{"arch": "xception", "model": "image classifier", "dataset": "crops of objects in photos (Visual Genome)", "train_examples": 61751, "image_size": 64, "crop_scale_min": 0.5, "horizontal_flip": false, "translate": 0.12, "targets": ["object"], "num_classes": 300, "norm": "batchnorm", "activation": "relu", "depths": [3, 6, 3], "kernel_size": 3, "stem": "deep", "widths": [128, 256, 512], "label_smoothing": 0.05, "loss": "cross_entropy", "init": "trunc_normal_002", "residual_init": "zero_last", "optimizer": "soap", "beta2": 0.99, "lr": 0.003, "beta1": 0.95, "shampoo_beta": 0.95, "eps": 1e-08, "precondition_frequency": 20, "max_precond_dim": 512, "merge_dims": false, "one_sided": false, "adamw_lr_other_params": 0.0015, "grad_clip": 5.0, "gradient_noise": 0.3, "sam_rho": 0.05, "steps": 6400, "batch_size": 256, "epochs": 26.5, "lr_schedule": "cosine", "final_lr_fraction": 0.1, "warmup_steps": 640, "weight_decay": 0.4, "adamw_weight_decay_other_params": 0.05}
Rows from block 4, named by matrix and row number. Rows with one number belong to one channel. Each number is 128 + 32 x the weight over its row's rms, rounded and kept within 0 to 255. All counts start at 0. Numbers have three digits each. After the name is the row's rms in percent of the matrix's.
# convs1: first pointwise conv (model.blocks.4.convs.1.weight, 256x256x1x1), inputs 64-127
# convs3: second pointwise conv (model.blocks.4.convs.3.weight, 256x256x1x1, transposed), outputs 64-127
convs1.84 096:095107112127138134077172119131162124109150148163170143116137118155175091171112171104141144150172177072148116117156153061143078158101144072086150122150129153177174191140102155095120105112117120
convs3.84 100:116137120073084116145115128130155117141119197135181119089123133118091108121066080158144106176140127104145124128153130198154183108144111129064088138101103093097187090091126122176181153132080132
convs1.85 096:153160114165101174150152113112116153127143124108158152115070154148129153171184155105136122118131158140109106104133118117120094139032185174135101118136127150124149134128099083128132132057143148
convs3.85 105:089144144084144103153095076099132183108099133144134173100124188133112085183119133167142120108130202101170090155136147160113074143147124152193119158124128116059192153090200169209141140150110153
convs1.86 104:140134067098173106089146122082077150149125114150191138132125218112115091049168127150187102150075124120084122128156077073178101142117143139090103084111120164089115067150055109142169124090149144
convs3.86 099:116101168117172125169143143138107100108128088128138155100121140112159090137068109154171117136152118130102133108136085144144133192169081069141124119143126127095144101147134119122141150077098133
convs1.87 099:122148089174131143101096074102121101140156154119148105101134154085113085049153161139158157153136129063149136137118081130142132112051159112119160100121156125147143166086145059144188106110143210
convs3.87 098:143118142077145116145058103104175159176174143155124141155136127118132145133055125129104086154137158105117177154188145139143107143141102089150095049108143188110144163176067127170135165140181107
convs1.88 105:115167171174196146160112176171091186161150174155129199102128087136139132050157107116136105192159177163159111117193163113163122105100106115134134128140134086142129162149067148133114134137154139
convs3.88 105:141144114099116142103086124164177151152090108193076131144175171095110070134132116124109159138152164149118138197149150144161137156124115087136094116083143178147092184111139094160102153129158124
convs1.89 101:148075163080156125095144115134098170112178123122178170117111140079093175165115129141157160123122081160050093082167163137131139131096099164157132152029120146124172175148097097139146124117095109
convs3.89 099:114118150118071088115122099140182130102211153095052129155147089134145117076097119150110110057178120151120166086145079149111136166120169082146124153074112174175152083186172136096092082116143178
convs1.90 099:110111177137085108150146090119096198146100132204137138076158132114133159079127130151157134117142091106153140084116187110131132147150120063174107179144124104083039082073142122101126153156137169
convs3.90 103:126117128188189115093137102138114104126113074165115169106045136089091134124156131162190093093187121130142084068065106066129112164125139121183131124165129130085139135149105137161107098065138111
convs1.91 107:079055121089139169150115071113122169114119099131083137114097068131062091138128156110097120125082148151190100087098060129167124074109143138129120135191161090167142109076103090137093099128115114
convs3.91 102:118119122177098149136104160140122179131077153108065184175118165115118129161166129167172162087148100166132157118118174202112131139131083144105161135146126123171138125108155144099122165200077158
convs1.92 097:071146158155122171107109103139140121138160088083075113148135096170142186092094136085147115088129172145206101180151133131158151112126164151110115054155085104117178159118077099095098145133121165
convs3.92 097:143108129153210083129118161162196133119138116151070143083204120144125164138141149119128175093104115073113136113112126211068119162081170046069159183102117156188150090138104155164140105187133117
convs1.93 098:165063127094114147100121085060119117143128074104175133140149083159051169117142097170146121135090171155085118193129125092157088139080113089149120127130122109109150125098135129146194186058069129
convs3.93 100:102154163105096094122151146087115128120093197183119175128133070167128137126080100147076098088120157150117137104150084112160119117172079087098111129111125150125166114179140149168127101150129165
convs1.94 101:126109051196074109151119124169070130177156103204197120117158104122089109104192095140143132073110093168149154138112139148143150174102109116163135107150107170082100142131124080128139123122123150
convs3.94 091:172139119089132133088149122117191125142093149101081184175136059184126098113053155129113153168150095108183102134185086157118132108106155100109129101113164135111087068075138138143132110142102146
convs1.95 108:163139188076154146133093120038146148146109062126088103139161127101103108120125174164182071129181115161094147090129076101084155124109131141143125188132161172143151175120110135166109162141116092
convs3.95 105:119146131175141146126083130147117176124124147123125144118130156116144113106106157181182094136140081190141100157004100091109133120118153081150156083176102127089145145135096152137131132183183059
convs1.96 099:134118126094175172131114186115157163135058111140169151136127167170128140113127147132084165180117139105146120137156143122136128105170143075138140106115152093100173135103091075049250085141084126
convs3.96 100:094079105074121071095120120122158080102096143058146109122113080098144146128123115133147135045147122087133140107085171096105103126109118117128117113093084102157106200143065052107134097102133148
convs1.97 097:114105107086153127147146103142183044078125105129159136116162134146133090130155087126180141127131112114125076110146171150094143125135151111167081171120153112232102155122135157125129075110172141
convs3.97 098:116122112137161140134140131128080157103089117126107116124183150140134102167026119070038075120127121091067098099130108057189145123115068138171131134093098099160104134144115115120102193127121165
convs1.98 097:094146109134122101168159174115125145159132123161175119146137123107134140152130085108186134044139119154085150098160178127168132059167113130110154087168124107120124152141126158169125129167085100
convs3.98 108:112136172097171137088098191132096199130113070076100157110131117122089082122156035143135160108105119112060144150131129123122153124175125081105129097166133102107065126143120129107097115119171178
convs1.99 101:099079175139094113173097160111111084160111132171147122133092135070125097123164144106091129114158175160111156135109140180174103115184107127092109140060148144166143143072106141086158131131137132
convs3.99 105:166143144146113099139074123115068141110125155170170142150133140144149197101130191160099093079136130134163091062077102066104131167121108118115149125029193129140142120145124177127161120087153142
convs1.100 102:163073057118118089071075159174094110099199131144128061070131096123106130146156073183143191138157218122127140147137161112152116156135140110102132077160157132126129082044133099111138150177195144
convs3.100 099:140119137060051055123191144160173078119139127132130125120152097162206133090141102128097145144070144131112106169138114119124137158185119113165110060104076158154098141104065142098153092131081138
convs1.101 101:151096089093187160163146144084182129181114167104096165112089110153152190141152113155132155171141086123103107077161097044094141169130140149115113088110125139150177143051075115165138117119131140
convs3.101 095:116113132115143128125067158158107123101103103157111174156090139139098172105190112131084168118181164159082111145155122136149133162110176132097114118093148216075122156162145118134145144150124107
convs1.102 099:129158082105114182170155178168124126194140063195115098212062149100130125130187123131088150124127176172145150121127097166102136139164149108134134109109108134148117138108109173113138085140135117
convs3.102 105:122121148083117190164146156076151110130115072170111062084177130176136106186151072177113130146121147199183180101129136152107184097097125160138121113113140137106110151143168098053077152083107095
convs1.103 096:155118187047144077099141170092093173186086157124132145064167152168122135183151083131083110136170169109171162166129133131173113117108135097093102189184146116127101125137094077125172151179099112
convs3.103 099:091126139119059197121165088070104135123108047113107098126101159144117124142046095075091109104113132098115082141092111103116135148120128147113120158190152043133128134205136135127164094112109156
convs1.104 100:178117120098108104103119109125086144146113124123104098068132109108157197038102171176129164133142178093115139110029156104117126143109121106102133147177139102136081095125133076151111175030069129
convs3.104 104:113196147177114137148116113088105165058129133112178133156132108117143149100187089173137107126127068093109140086029131171149061092104133147123166083172123118097130135143135135109138058140109157
convs1.105 105:142142092167123148124132120158108141117093077158127123082106163082052143133045141120108127112102079120086143105164137143100141144139158145116122165099089140070116090068154071103108149112129166
convs3.105 102:131135091154055133187163143159071134154097079119158114097077154177072118140157112085166129202074135091098196099099045125067135127118159171097140100153120106120145071120113191186163136160166143
convs1.106 098:099167085118199125096083140185111090099138129143101137106110118079065126139173154135184096097138190078100116159139163070109096098094154107123138158168144106173155109125084108152111120121118192
convs3.106 107:098109108128179138139187097199122172120152134068093132138084053143131138146095095121139091109099121123146164145159162128195101094138163151213168130161075104138109172142145079056145107137162122
convs1.107 092:113137057157150139169082188148110086172191135191141117115170190101150122130129106144093183130081109098148178163196079144151108140061155136102137132125149087146138098143071205157183101134115158
convs3.107 100:126123093163201170151150120108180108116188120111046095149088129098156107171123136160160026150148165138112176141130083178184108150124124096171100074151101085126159112149151082112097135114044154
convs1.108 103:142105146114125111166152121112092113145081136160120104117099114141132079160147086062158145096120112104136103176161121138172081127173093108133136084156108136131105089114153136141160139062074125
convs3.108 098:110079120133130118176173089087127158118156089038083107103142090149153104124128135131114141101132153101136153133120135173129120101142134154163099161111062164190091150089138067158097121159061101
convs1.109 095:178060156112102098176127132087060118096118102114178152155150110146122163121168146175121116133093191127069142138098143166169116119155155128132099128111082135106121164164148137153093094130151127
convs3.109 100:114147088129067144114143121145139092094154132203102103105100158125123096094110109165134093137138108136076121176113116080129152154113103056084148160038113167181158151131151102094079181136146132
convs1.110 098:102137070183077182141160152050114103091128123097113103184166232135074090141156103100158147096165156145138115106112077148160162120094082093118114147100170149117087126183191114177115180094112163
convs3.110 097:143125186129121073135123138176061186141097124089110147165072086078104164138120170148083065138151099098138137076128091159157123158097094156145114127130139164108145093146138156192084111155066112
convs1.111 094:155151110201159133130093105139108106120105123193137147133158073118053077143184192127129138135127116145079121129126156148161163080086108196133131186114108166122113132142122167154107136108155148
convs3.111 091:166155185176098152150131124176112108083189076136080136121107075110136139127108092190108138104152136139185181125147183079112111138202163109134144107112174138146164106111114103122155096201157101
convs1.112 103:076079132126105119079125105147114153098147090149129116163092107104060089172134094134041117095103110086085139178144110071085168096134088138123112113094177103113245090133095180136157109172128161
convs3.112 103:122182134169127082153095133189125137148100095128086106127144181137138063157153121108104103165126168106164112117079121165163155111147088172156210101116149120109155207138109089152169167123111115
convs1.113 102:093072159179089121147134137041147152152139118086129089125165079129145167128151123151154141148127173156145075116079171192139100121129183076127169070125079185063152151114119160114146144176145135
convs3.113 102:095143144111146085148144120139140147068120123134145092107120108167099128089192148146102075147156147153157159107141159120131178191132177160162131134101164068071150141101124070066166117166096159
convs1.114 112:122110156143102114133101103118126139117135116163162073111118088129143102153115132143130131160098169146185167170123094144141156164095187180121115172104132204126079128109109095133131118117103139
convs3.114 101:144098184139158146085129175128132127110136158107190114141142129141166116131116122105182141125135154144178104150147083144092163094225104156127114124134121123151149164180099162157131106141125129
convs1.115 104:146073147198101086130143111116102088160151154138121075135140153169165113079085170120113130071147172162070116182095152105171134089092063147113143122159119156128196175096134087128148096131111067
convs3.115 101:106119127130159096100152077161096129084162123146155115095104113167067104158108071157181098176094119126075119116109141084178124111143107118195137157110131112138122142083153110116170193120127127
convs1.116 102:162128111089145158134165110096105168129160119135100158140086142133182215162115119155141148108110193160186115150135137104112107105162107067132141122085125110094107068105085125101145128094070128
convs3.116 097:147112104137091087133099185174151122111162102126136152133150093133130118125179125184142142128126099148109124139157128154103112193112116096116149066090094095092154175105135092154139069063180144
convs1.117 104:137144091152143150159155131101093155174142113130144113120110174129076192145165139135151118150125063184080117117146095052122116120140155121151111132127191156119070141115078154186139116113157113
convs3.117 082:185145129176134140144120204096160180123166148126128127109146140133151050168108099115109154130136074076146141141150145150154081117155136168219154088138178103070155094106187163123111126113093121
convs1.118 092:145119095154183145156058153187163158117129115128162098134110162106142104158113082113118139147160094113093087169095146161173128147131080113070168086095149149069121166168187198133121036122113165
convs3.118 104:133127156118204084112119047088165126154163068077156090121164151117094114103083156112138153178052138119137169137153129114103070112114110088157098165057112151133068115106142133148061142109141096
convs1.119 101:088114145152132093150150089122126174121146103135191103103164153197120098177052110180172105121151139136104135135108094164086126135067149106106149137104033130126157161091144148143115158088150083
convs3.119 102:087163170139095163140121155116055126086141111183102156142126132119104141121117099144100080147077115091131148143122098158176089078212098095119159141112102098061154147144142093122129135128115097
convs1.120 102:101139174114147145158153190117221142147051135042139110088112140119130128130145060150082080099100123114070100128132079138108100152108121105105122135158135127145186093087200100139126118069105154
convs3.120 100:165092126124105103141116152114179112155161120130116133070123135067131115154101137170136153128096116087113157118124116123070160151180190128179120102142117117131139110190150162095148085124075138
convs1.121 099:147087088145124112106115112133123126092142090152165144149127147154037087119120115094112105116180057144151115135119112130148156101132124147175101188091132154139159110172121123150125119085132126
convs3.121 098:139087177115110109180137139176106146129090128109156163111093152145139158096106092131161172097147112127126184146152163141141127196099240138157088153140155089132131127150104179173097129068096136
convs1.122 099:157139093182150070107131164086121120153068059099113133073107134095058190162091133150092145129122169080136176122139143082130152099110138155092088072162117093106138145078143087153109157118124151
convs3.122 106:152114134119137205078099141148070101117103141080158107084111071072118133137123150136143217120150128109181172147160133159119160125117040134098109125177137147119129141100118150127069137159107141
convs1.123 102:100131179127110134149096139149125121145214138138066099095121145145100192123086168089185160144156132092160088130121104110094097116105148074166168120079215117140101119190125174128112132123088137
convs3.123 101:120058153160092125090110123103093131096154143189146161131094062182154111087143111078144178108096128109162129132133113012131176162106098010062117125184108106101156107156073114166170134125137138
convs1.124 098:123158095130162145086191111151163126146099128125119158155117124121104117096105123109122161143043130102168106193129124113136144125149056075153122129114092133122162145178118130156134103160067155
convs3.124 101:170127113169157147084100143087070174142104133135172151115147080105080112127178137129091135099063086122115108139104146114130110137105164125122082164151113192121127133097144140139104167125139141
convs1.125 107:151168130136137147146182119117120153147126087169113143073101087058107042183182137103132131094094192083124128142160114123199134110125125191107136122158111104083131134081170163152129128121071114
convs3.125 098:101124166084134138141114123123155112099145168069189091135122112130088114138096170144121112157157150098108115187108125202144106113172178095196082135184098122103088108091146097188158104169141110
convs1.126 108:103177104072097106116207119158120174122084115151144149104131193132255153139094049132191153110151157103132144108161153105173098098174107100099102133147147107147139134202102124160130142090117108
convs3.126 108:112189135091084159111112158139166096120093122127148138131101097137154149141141101188123118112138150107135112127104104099097110141180124087086131147064193058106157129135077136135113131136116120
convs1.127 104:174089120119140091063121079071077156079153144150113154145153136204147132114128119133152170161096142122124078179116099110133147105119161131103157122102116155094149121170142135104143122095153113
convs3.127 090:153131179167130153103127137110097132148159101122158090114075146074100145180112126184078133060159187072154159198143145103105109101073162135126145114094184187151122161177088150117196103155160137
convs1.128 094:102114138107201119111096121151179112153109130110157136162132123100164096181143094140134144152090083130066122195149085132144136095163180161070147093122070097178151121126177063124156141133130156
convs3.128 099:130128139122157136108190149094077196068105095130109095146129112130097154100101160119071153156095110144137137186140149134111105123139092089144152104108099149091080174155158155072024121166130155
convs1.129 102:156079135108126128075115102162153114095137069158118168160130162142140114106074159124151159139119071093089105135141147094152112132117094093140096086146131178146088170132176125174122094154094089
convs3.129 094:092144144135185127080088152122104091115111088148115173109095096169182067073129105070148184092106105112126114077157123146117122118113086118162100170146083133125096120116063121148100062089099150
convs1.130 100:105105091129159112113164065126154137187080119124106135157124107162133120092139147100150107156130131121170173155103120136108084121119186100092152106157076191091099105101112144113146145174172135
convs3.130 106:178096137151111165130238165093116142166096108127171152096081150097105079082103132110103154113141156082138129113119080145148148141182132141097179100153107158169103190144144118142073132167100153
convs1.131 096:091136105084103129150175123110142113153114095131101139120168186094098142117141086118126159097102070172128141116128174131207147105116072130086110098142106115148076135133145123072132156137128162
convs3.131 103:137136168109149142053127103142168124166120082065138128091150118133073094097142129166119143147141115169174070067176141125166119145175142082075139137169120178161104139166141103122160074127081127
convs1.132 099:134095075107111117123173143135109123131108118139085112147130143137088196120151112099147131112166064105127166121179133158109128068148130108135149072129146228142113061113088127105183141094133106
convs3.132 104:185187113203120131153180155086185162157101154062136137128109059077101145122159154143117123137152145090132106115135125162141177136112115106105175123067087126074069143141136135112132115105136083
convs1.133 105:118186102135135106076141128119105106122125096150167092141150161118147128130106156128097127111082131111101117149109134149073115063145168140145153140106132125067146072150134122075167121116095127
convs3.133 096:174125137134120088133102113057134159024134094115161183128084140133082135142181102156151152051088120154117123108191079130116143093104065174148092076163149156168126150110083085119148120121122104
convs1.134 101:177097161118128129140112123118131066131140063148123137176168143114131100087174086109196086097172106127144100134152112137162108093145127091114086150177142161145155127075116202117104141120173189
convs3.134 095:079141096108125110107171102131122126178164109146175116127152132119131139138108119155101103100155119166155104121130078121133129095076159151158197158161161096100135117171156121122183089141105165
convs1.135 097:123081109183083088160105031103146154184144144167192100168171101159106148191152150068179129097091110146096057104202136143114183167144109090113093219103142095153116166129160093090135127138148096
convs3.135 104:115101135084175122136157090100126154132117138069110098148096070131141061124167137087149068137134103105128141112177143116122091116132151114138067158138088181095089207170145136209093113120119194
convs1.136 103:093139149120105077077125104170055169120174060131134184100155148153127110120102153066159151128152143083152130135149128111124191138126116120164122087068150100128174114090154113135155103062111095
convs3.136 104:157098130145188090115199160093081165114135104173068121120176127125148174165156105133147064129138112130137119127065125121114189162187106110139149169101155167159129133134101118102147202162163117
convs1.137 099:136130050130096166141069151144158142138152135129107167123156122100184135163133160132147138129152115141152159144102114222092068162159143121081126213159125132169183138133177143142114159121120197
convs3.137 096:147110132063100098141103105100214115130109153101126121154133154114159140154143151147123104136102112150171160112110148028182141094000107101131143131125151115134080099110111159090142135111128160
convs1.138 097:123130149151095130118133094133101111153110125138087149115155106120167139189126067102141132127181107103121181111152136129119098154160133184136146124096141139155112104136145142140112122086124126
convs3.138 099:118169175112089062119132132075124134144151115117134134142121148143117129177084152122151092155109154080135092127126155176084127123193134186154094133122125136119117148085096126140198133090094155
convs1.139 099:105138056158132135128118101178143110111092165120113078115168122164193114135125208097132120123140156156144072127185062145128090162158197162140101170134112150122124110095122125139135130116151092
convs3.139 099:140104130127111107152161128158096144173128130129107095152116111161117060112097111153162128143196085166151063145157113126158147143166081151143124121133091067109086170084142125087101185141151140
convs1.140 105:146067177169109079101120135126159095083112137098172162193175153100176107150171129080124151130101092094108096109113114084095138138107170123111132138064124119097105170136167115141172111148111118
convs3.140 106:129113151111113166125080117119144073075157111139202137182146110103129142110088125112056147077100115142129128138151113098153056064087110164126138129097115067194118146154136128184123110120110147
convs1.141 093:122132134130135234130127147153141125125094129122109125146068149151107140100080144145171129102138105100108077135125114129086113139126132089151092168165117140137177122149078139124100110153153148
convs3.141 099:087180180135117063138083114098104127160076134093129108084086067118087123166161156089115159112141123149175152159136067098179136107141150069110092099163154125145143122095095101128074100162092136
convs1.142 097:158171117104086123129148092138130132116110045113159055100117079114126161093156160131135119161146174178074099093096109120110159110165142146187117146132119150120143074118126134154076123135114166
convs3.142 105:158148108166137103128132150165144104162104152141093093120101142114167112185174145170148138127144120126166180108166151151139142145154150125132114096139167120086083144154127176167115098108135130
convs1.143 110:140154123089142092169136118151151130151121126129098049133118110075175111174143134185122135163122132175113107158143135166213099145114120126167153150122132154163133155107099124137117111147090144
convs3.143 099:119103114167146154112120089093176059105154154133152097127141133174123112141126108182115133132131157134128151129138168197145058123109130169072130094090104113139152110136164115130051085079133131
convs1.144 101:173132138139140144127079085137131084188096154132121121083111143146130143179110124139080130145154100185121117159187070120176143117144142162128135150180178138116140105186103110070071158105123152
convs3.144 101:159136106167101120099147124145157111147170168109082192151123120169127089072152133125110132144050091107124152116057155103105130102067136120122066125134126079118117104140081125120180119121085147
convs1.145 097:110138104142138164127083078096162125156153128099113134105103119105089129120178135115131172063129152120146180159121093075081064125151149128079067104198123117136149117117057159156177091155126142
convs3.145 103:161176133144119177160128089092112101118193187102123087163204156099152109176153096170135171129168161155129094132093135142116189106189174123142097130129173193141124190133149149134166083166154154
convs1.146 109:119085107136104130112143133106155084173172116122116079178138165122154147116140111131119113118093097140162132176103154149107097177124151121127128124166117177161025148138160124178122096146082118
convs3.146 100:120077134155139214154185064139142106127154172109176139148160145102111159134158121133144111179098074125146122128174086136142137127152147150147143139199124094106086145165089095121146099153146099
convs1.147 099:144092104084081130139201090122137109144158152100118121188099153137102164112123167073124152117109119102097216123145084101122112206113101095178122160163140177069090179116164176102120157140089182
convs3.147 097:186184192149152122130144128087149084097126160162091116144151128187122130185124228085092187100142133105151164121053105130148145139088144122104161094130130138168105128199159152155143149114089158
convs1.148 100:125106094154140163141120185130101116173099140105125136094132022141123089115188139119072185105109098120176131163133121123099067120087194112177178103122124135151142118156132138130143144123159044
convs3.148 099:138095150050105067160158160056137147143047142132158149146171135136099174102106172084131155141106206140084128115086091153131148113142095175141149088108160088119091115121161117161130115126131183
convs1.149 101:111131088127132118169138133128139133128148094137138129077084121126157134108076140154104138077105154153086118152136157140079135146120140128165161176164135063115136095144171123082130165056170147
convs3.149 096:130145154073129088119136143139155124102105120182132129192125132167137071123127093113110134109174182190106100131100091118186070123126169118115128158116054127166211154163109163164167131068198169
convs1.150 096:129099150138130086149133066171123063199086184098093134119136162138092152160088097142089060090137121093111081153118124153132135149090167151164095154075134144127162075105195158178172086162085084
convs3.150 107:094107173150117165128141110113114109145161140146062146099114148127168133042145127177125087089127138135102188165152149096115109161142137101130098100153114124111125153148141138135130162060082128
convs1.151 105:129091098207155064136091073151093093145182128074200119145126125129089129118110098091072122075145141149137169112121148071087151175106154061099135146134151141163133121163089151119058123107141092
convs3.151 101:060085126184133181104155127122121134185128097099117130176092117148129142183102169123112171100131169119118140077179073094188155137130149173089155184148106101131114206132080127074156129143160173
convs1.152 105:112120129209089112130127179171134085174154089096062105111117143133133143133142113123115124108104104096047095147102140204130156136135130154137118154104095095204095075171150104090205132145114124
convs3.152 101:110151100157117142087122138188209132105098091138104179150120133120138143193097155120120145115089103141088108207077130092125142094128140123129157128144101117164126145102119143125135158159075127
convs1.153 094:104188129097160076089178076199145171036139137145103091135187144136125080154140092131156108128090172155143110136129145150119124168132150122088121123106113076131133119097166067102144200129138123
convs3.153 100:116164149040104090076095147190070115107145112138061168135072129113157131139118115148167099137096137145177090090102126141137138160075156208109088120114118128076109122176180114123126129120069127
convs1.154 098:139169137076123121095073147184149092160136113153200152103102080122094152145157147186170131186147120180107111108133187080141158140153111075120140078144168146161132108122128114112121118055185069
convs3.154 095:148094075101111178125037085091079094124128095167112140158104122131085130082139064122131169128150052156138145116199128154140183091111102109103184133158175154123091167164104113134111135118086082
convs1.155 089:120158117078057077090118139070155143123140150197170079161106104094095082133080190125137090155076131104164083128117119107111095167117206143177142118128137112110139132110167028152152168129112129
convs3.155 105:084145123130108133084108150140136134164154170167142118127122100087119112115117129024130139149091159107195111149154132101065123129079074161101065126086121141123116133114105122103183148147097152
convs1.156 103:191159163171117083145043084133087164164103133066120164146136131143050174129100138076117131170104148131113149129139139069159099111123126115117118151116129175067110114090162189153127140142121114
convs3.156 101:108099091122091154121173097190130092145060138141070095118130098132177109140153184152088126111113164153172143203123147112126103129179089115083119115132126175094112090154148131161124086138135137
convs1.157 097:091147086139152158112098092123127156182116125148143139095148081180196159159111111044132160101183129119183142134188093076170079154139152119098113131127156127109107095131135111122108127109178096
convs3.157 097:142072161110142156144192154116029156109093102141135091096133142176131127090079133079098126112051132114111103188157163133146107099102130156102147126140133092102181125099116141122118107117149121
convs1.158 108:133117167115136076106128178149150055135156128152121101117096172120113118086170144103150156056117130130129148137100149107093133128106092187145109151165142108111108168126144122202128155096125203
convs3.158 105:089160079081081132140119091098188119128146117121104106126146099090157125087171132169161069054215166133144126147141152102150124138147093119152159079094148147130142069136117162121163135158121104
convs1.159 092:083118172139106130065122143078145084141132175085098145082138126095177153140130163103094151130119154110101093141114126128106107096126146088095137098098161088105124131104139125075102139132128095
convs3.159 102:147180148104151077093169150168137089124101112157143116176133097108071130195147176133081142180155088181126174136098148108148120130150163143147135178098114166114173147148145121138108121169132106
convs1.160 101:137122125144176110067132094149133140073136104128123122183114129099146194065134124149133142101156173102126190116184148076093098174111126184140215170123108158145130151134097140158143138167178163
convs3.160 095:153153099182130069100111123135154116163125155093143144117090087191115160192093107124136150074070180112153139142037162121154188081100139139096163178128104162129153141147102096151130140155070181
convs1.161 101:110165124140157060118115168085176122106132144131058115151120148094172146135186137096140106124176129151120180150170141121158104137155179100122138082129120162157113126114156162126131091198118192
convs3.161 103:088124145139168138073094151146137119172143127110208118089114113120088143111104082127061093119102104117153130075213210150215158097088154045119116088138131113080095151096149100103107091119111115
convs1.162 095:177110092145145153159158159110128147126209193163155124146146152081146109167133218116104153177130136077182143185100157166078136180119143123155114100090133154137116104127136112137094195143099107
convs3.162 103:118110104117143154160145114160164148107135143125160089145112130123100070195113141141142206123106149094144143192147148139118119081159164173179075084117107164157089108197074166136141138158124115
convs1.163 100:183139139149129154156171176123142117106175128094062103151129146117122146104135203122152110097177069136171152094166154103085118083120179129118142174129107170090114111110113071084133172128143159
convs3.163 103:145093161068148152109140153155164137058158167175191144157102118174135151099145172116130151081110116079093100129091070116168181140215115143070120104097070095121124145113174097125148079138120071
convs1.164 101:079109111115184154166069123156139149111130154115100065118190030135083146096118101140124149173128129170093162134153142139164080099117119221159100225120167162121127088167128096144136145126117183
convs3.164 102:158097165162138136136177135132110109095115134187138110128127150148123092124106153119124103139139183104150172163173193121011070183172085172121058069123106103137102086079144068140115119140177096
convs1.165 099:165136133124080146157136101106111122160108145144077158129101148084185141163129141132140140108142135119073086125140067126166088169111081157106124101137125145118152119109107132088166172117128072
convs3.165 093:150119112110110166186178091073117061104161175164148126080109125164135172115120138147149148165112083167164112199098129143125131150123156188209151126089125077059117137121145103165129112149140157
convs1.166 099:146147137112106143053099085116151077092107120148159133094137214131172090118157126136143113130133148193154143149076152130087091162154030155061112185080087132151129118110115119156136120107173193
convs3.166 098:146120088160108121135168123152177119114128178134127204153161149141068121144094116198139168173163121121144156110124145129135136089122120111064177181141172132121065071091202131200150126123174158
convs1.167 100:143133125133135098127076059164127156076069119160132157127075107106127154100118112114086148116132153157071132090113119111212134173074128153190145124135119185127161131165120123154091103056112132
convs3.167 104:112153102115134099158167145110149130138157130128102137045106144145175170091082073123143128185172092120102129064158119083166164131092093131203150171131172106105167074125167103172090152129107145
convs1.168 101:142139143039138147057144129160146217134119132086120157074126151088152094170177078181139154149120185093155155177109161079108169096113111146139130148130150130074145183076061117133147120171149156
convs3.168 101:154128111101076162142100117129171092153188163130149139079164143111135186104176182108116175162126134174150083130106097153182127103141132129177134144121114131088113119130103173180108120118143052
convs1.169 098:155109133150088127112151103147142182059104120140133117129121058170090084134134156148097214114140110107096126106096148129123115098155201081124099169132095121078109131056124155133144115121136198
convs3.169 099:040074125092119124138120157198133110163097134110130171083169083201107080122121125135121095140160154145159135122081143156120127121148144190176125199126118083127114157149144143122107142140153117
convs1.170 100:135095161138157164141143173099154091140186114075079167142113148167098106154073158125137117129164163228108192176133157067111156117115116123103102200126115148075097112100122201136129090148074093
convs3.170 103:065128155137193110109138119129134143093135172158136142195119073115108133102078086076123154156169063143101131092181075102178138121110119107157125142116180095147101103134153129115100144112165122
convs1.171 099:124082102097148106127140125126116095149081126145115118158155055137046084083138169120084150159158142093119121140197163114111140129087170125148122093093094106071097117141122174103138116167081109
convs3.171 107:114160142109164152093182129133084162127037145138151154151152057103183143198140088088142149140101119145121141072091111153149104080093098115108150117085138132071135121118164123104254134073089138
convs1.172 097:108136106120105156154107142150150155129176069146107070103143073160218189120145101091135098092154077117181126129135138160128161156115112111082160116141088135149123174171134138144107103104191170
convs3.172 103:155128103175143097140158113116104118114168098221133125132123063107155134060125138162171092119159164081153108159160148143110071145067134085097132096071116143119167139224131043128126112143177120
convs1.173 101:096168139145102096114150138102081125152091127251158112112093149157187144169095186100119112116154117088125086092141148156142151141088180132089141086162149134098201159174126122069091158138092150
convs3.173 100:114116117106173163126129084116142122163139105099106205165107187151156181102115089099055134109155092178122160127092130123129116161099138130119115098161118104073144127128099125137147184125168133
convs1.174 096:137122130113178072128120144091104119113099114127143168140137125109098105119198144201142128153125103152147172092170179122187166100069054136118128172096123127120116160171110113134117118108164181
convs3.174 095:126159143111121108149141164110144102164169091046097177131119135102115145142104081185177116145087167133133127104160147124145092154126065067121133157122065098149086154141130150143108135121147124
convs1.175 097:101135080109136120133151125085133134092162076105138116149173180087124133130114147133140129105120205184187085151168145093107163106104182105125125159161074161157067135125123137141101205104114126
convs3.175 094:098142168162139165156139104080096116145169136152137074179089187136108143098129141105181118178137105108142085146077081148141171086130125062111092195153163163152164122089137116137126042125099123
convs1.176 097:158114075112143119115142143133098123132093136115116106116160114128124102132128104051112152128164133123132110155078088097172114103124064121153111104151131141134121126141078115129192163150160124
convs3.176 099:118147151150182143132125138114113090116082093088112177160116072110152130133136131087153160107168132133124083110081103086179151143135141110047092141166119121118105112164129135104150105114120144
convs1.177 092:133102186156174131143085113108086119117134125137206145133126119122137144088092130124148164096133152115115121179167139132202089140116133121155106173188162145126142148102094165099142132169130105
convs3.177 092:135108094160166080113085157099085160048151120110048095119087079142130125162131115115118107093149165101162128101128101134163122126082120110130126106167163131114162153159119159107080040153093156
convs1.178 098:060085138082162130247132130167144094086066115161171169108138099109102101123141153133112091112142117134160130131136081107150087086165126127106132142159167078154139124070123126155173117132139084
convs3.178 099:170130107121087114145106170225085100109166118081120090097129134125107161096170109158056071124098138178110082144148204073144097127115130155073118100126086132134094125131107147168127151149088110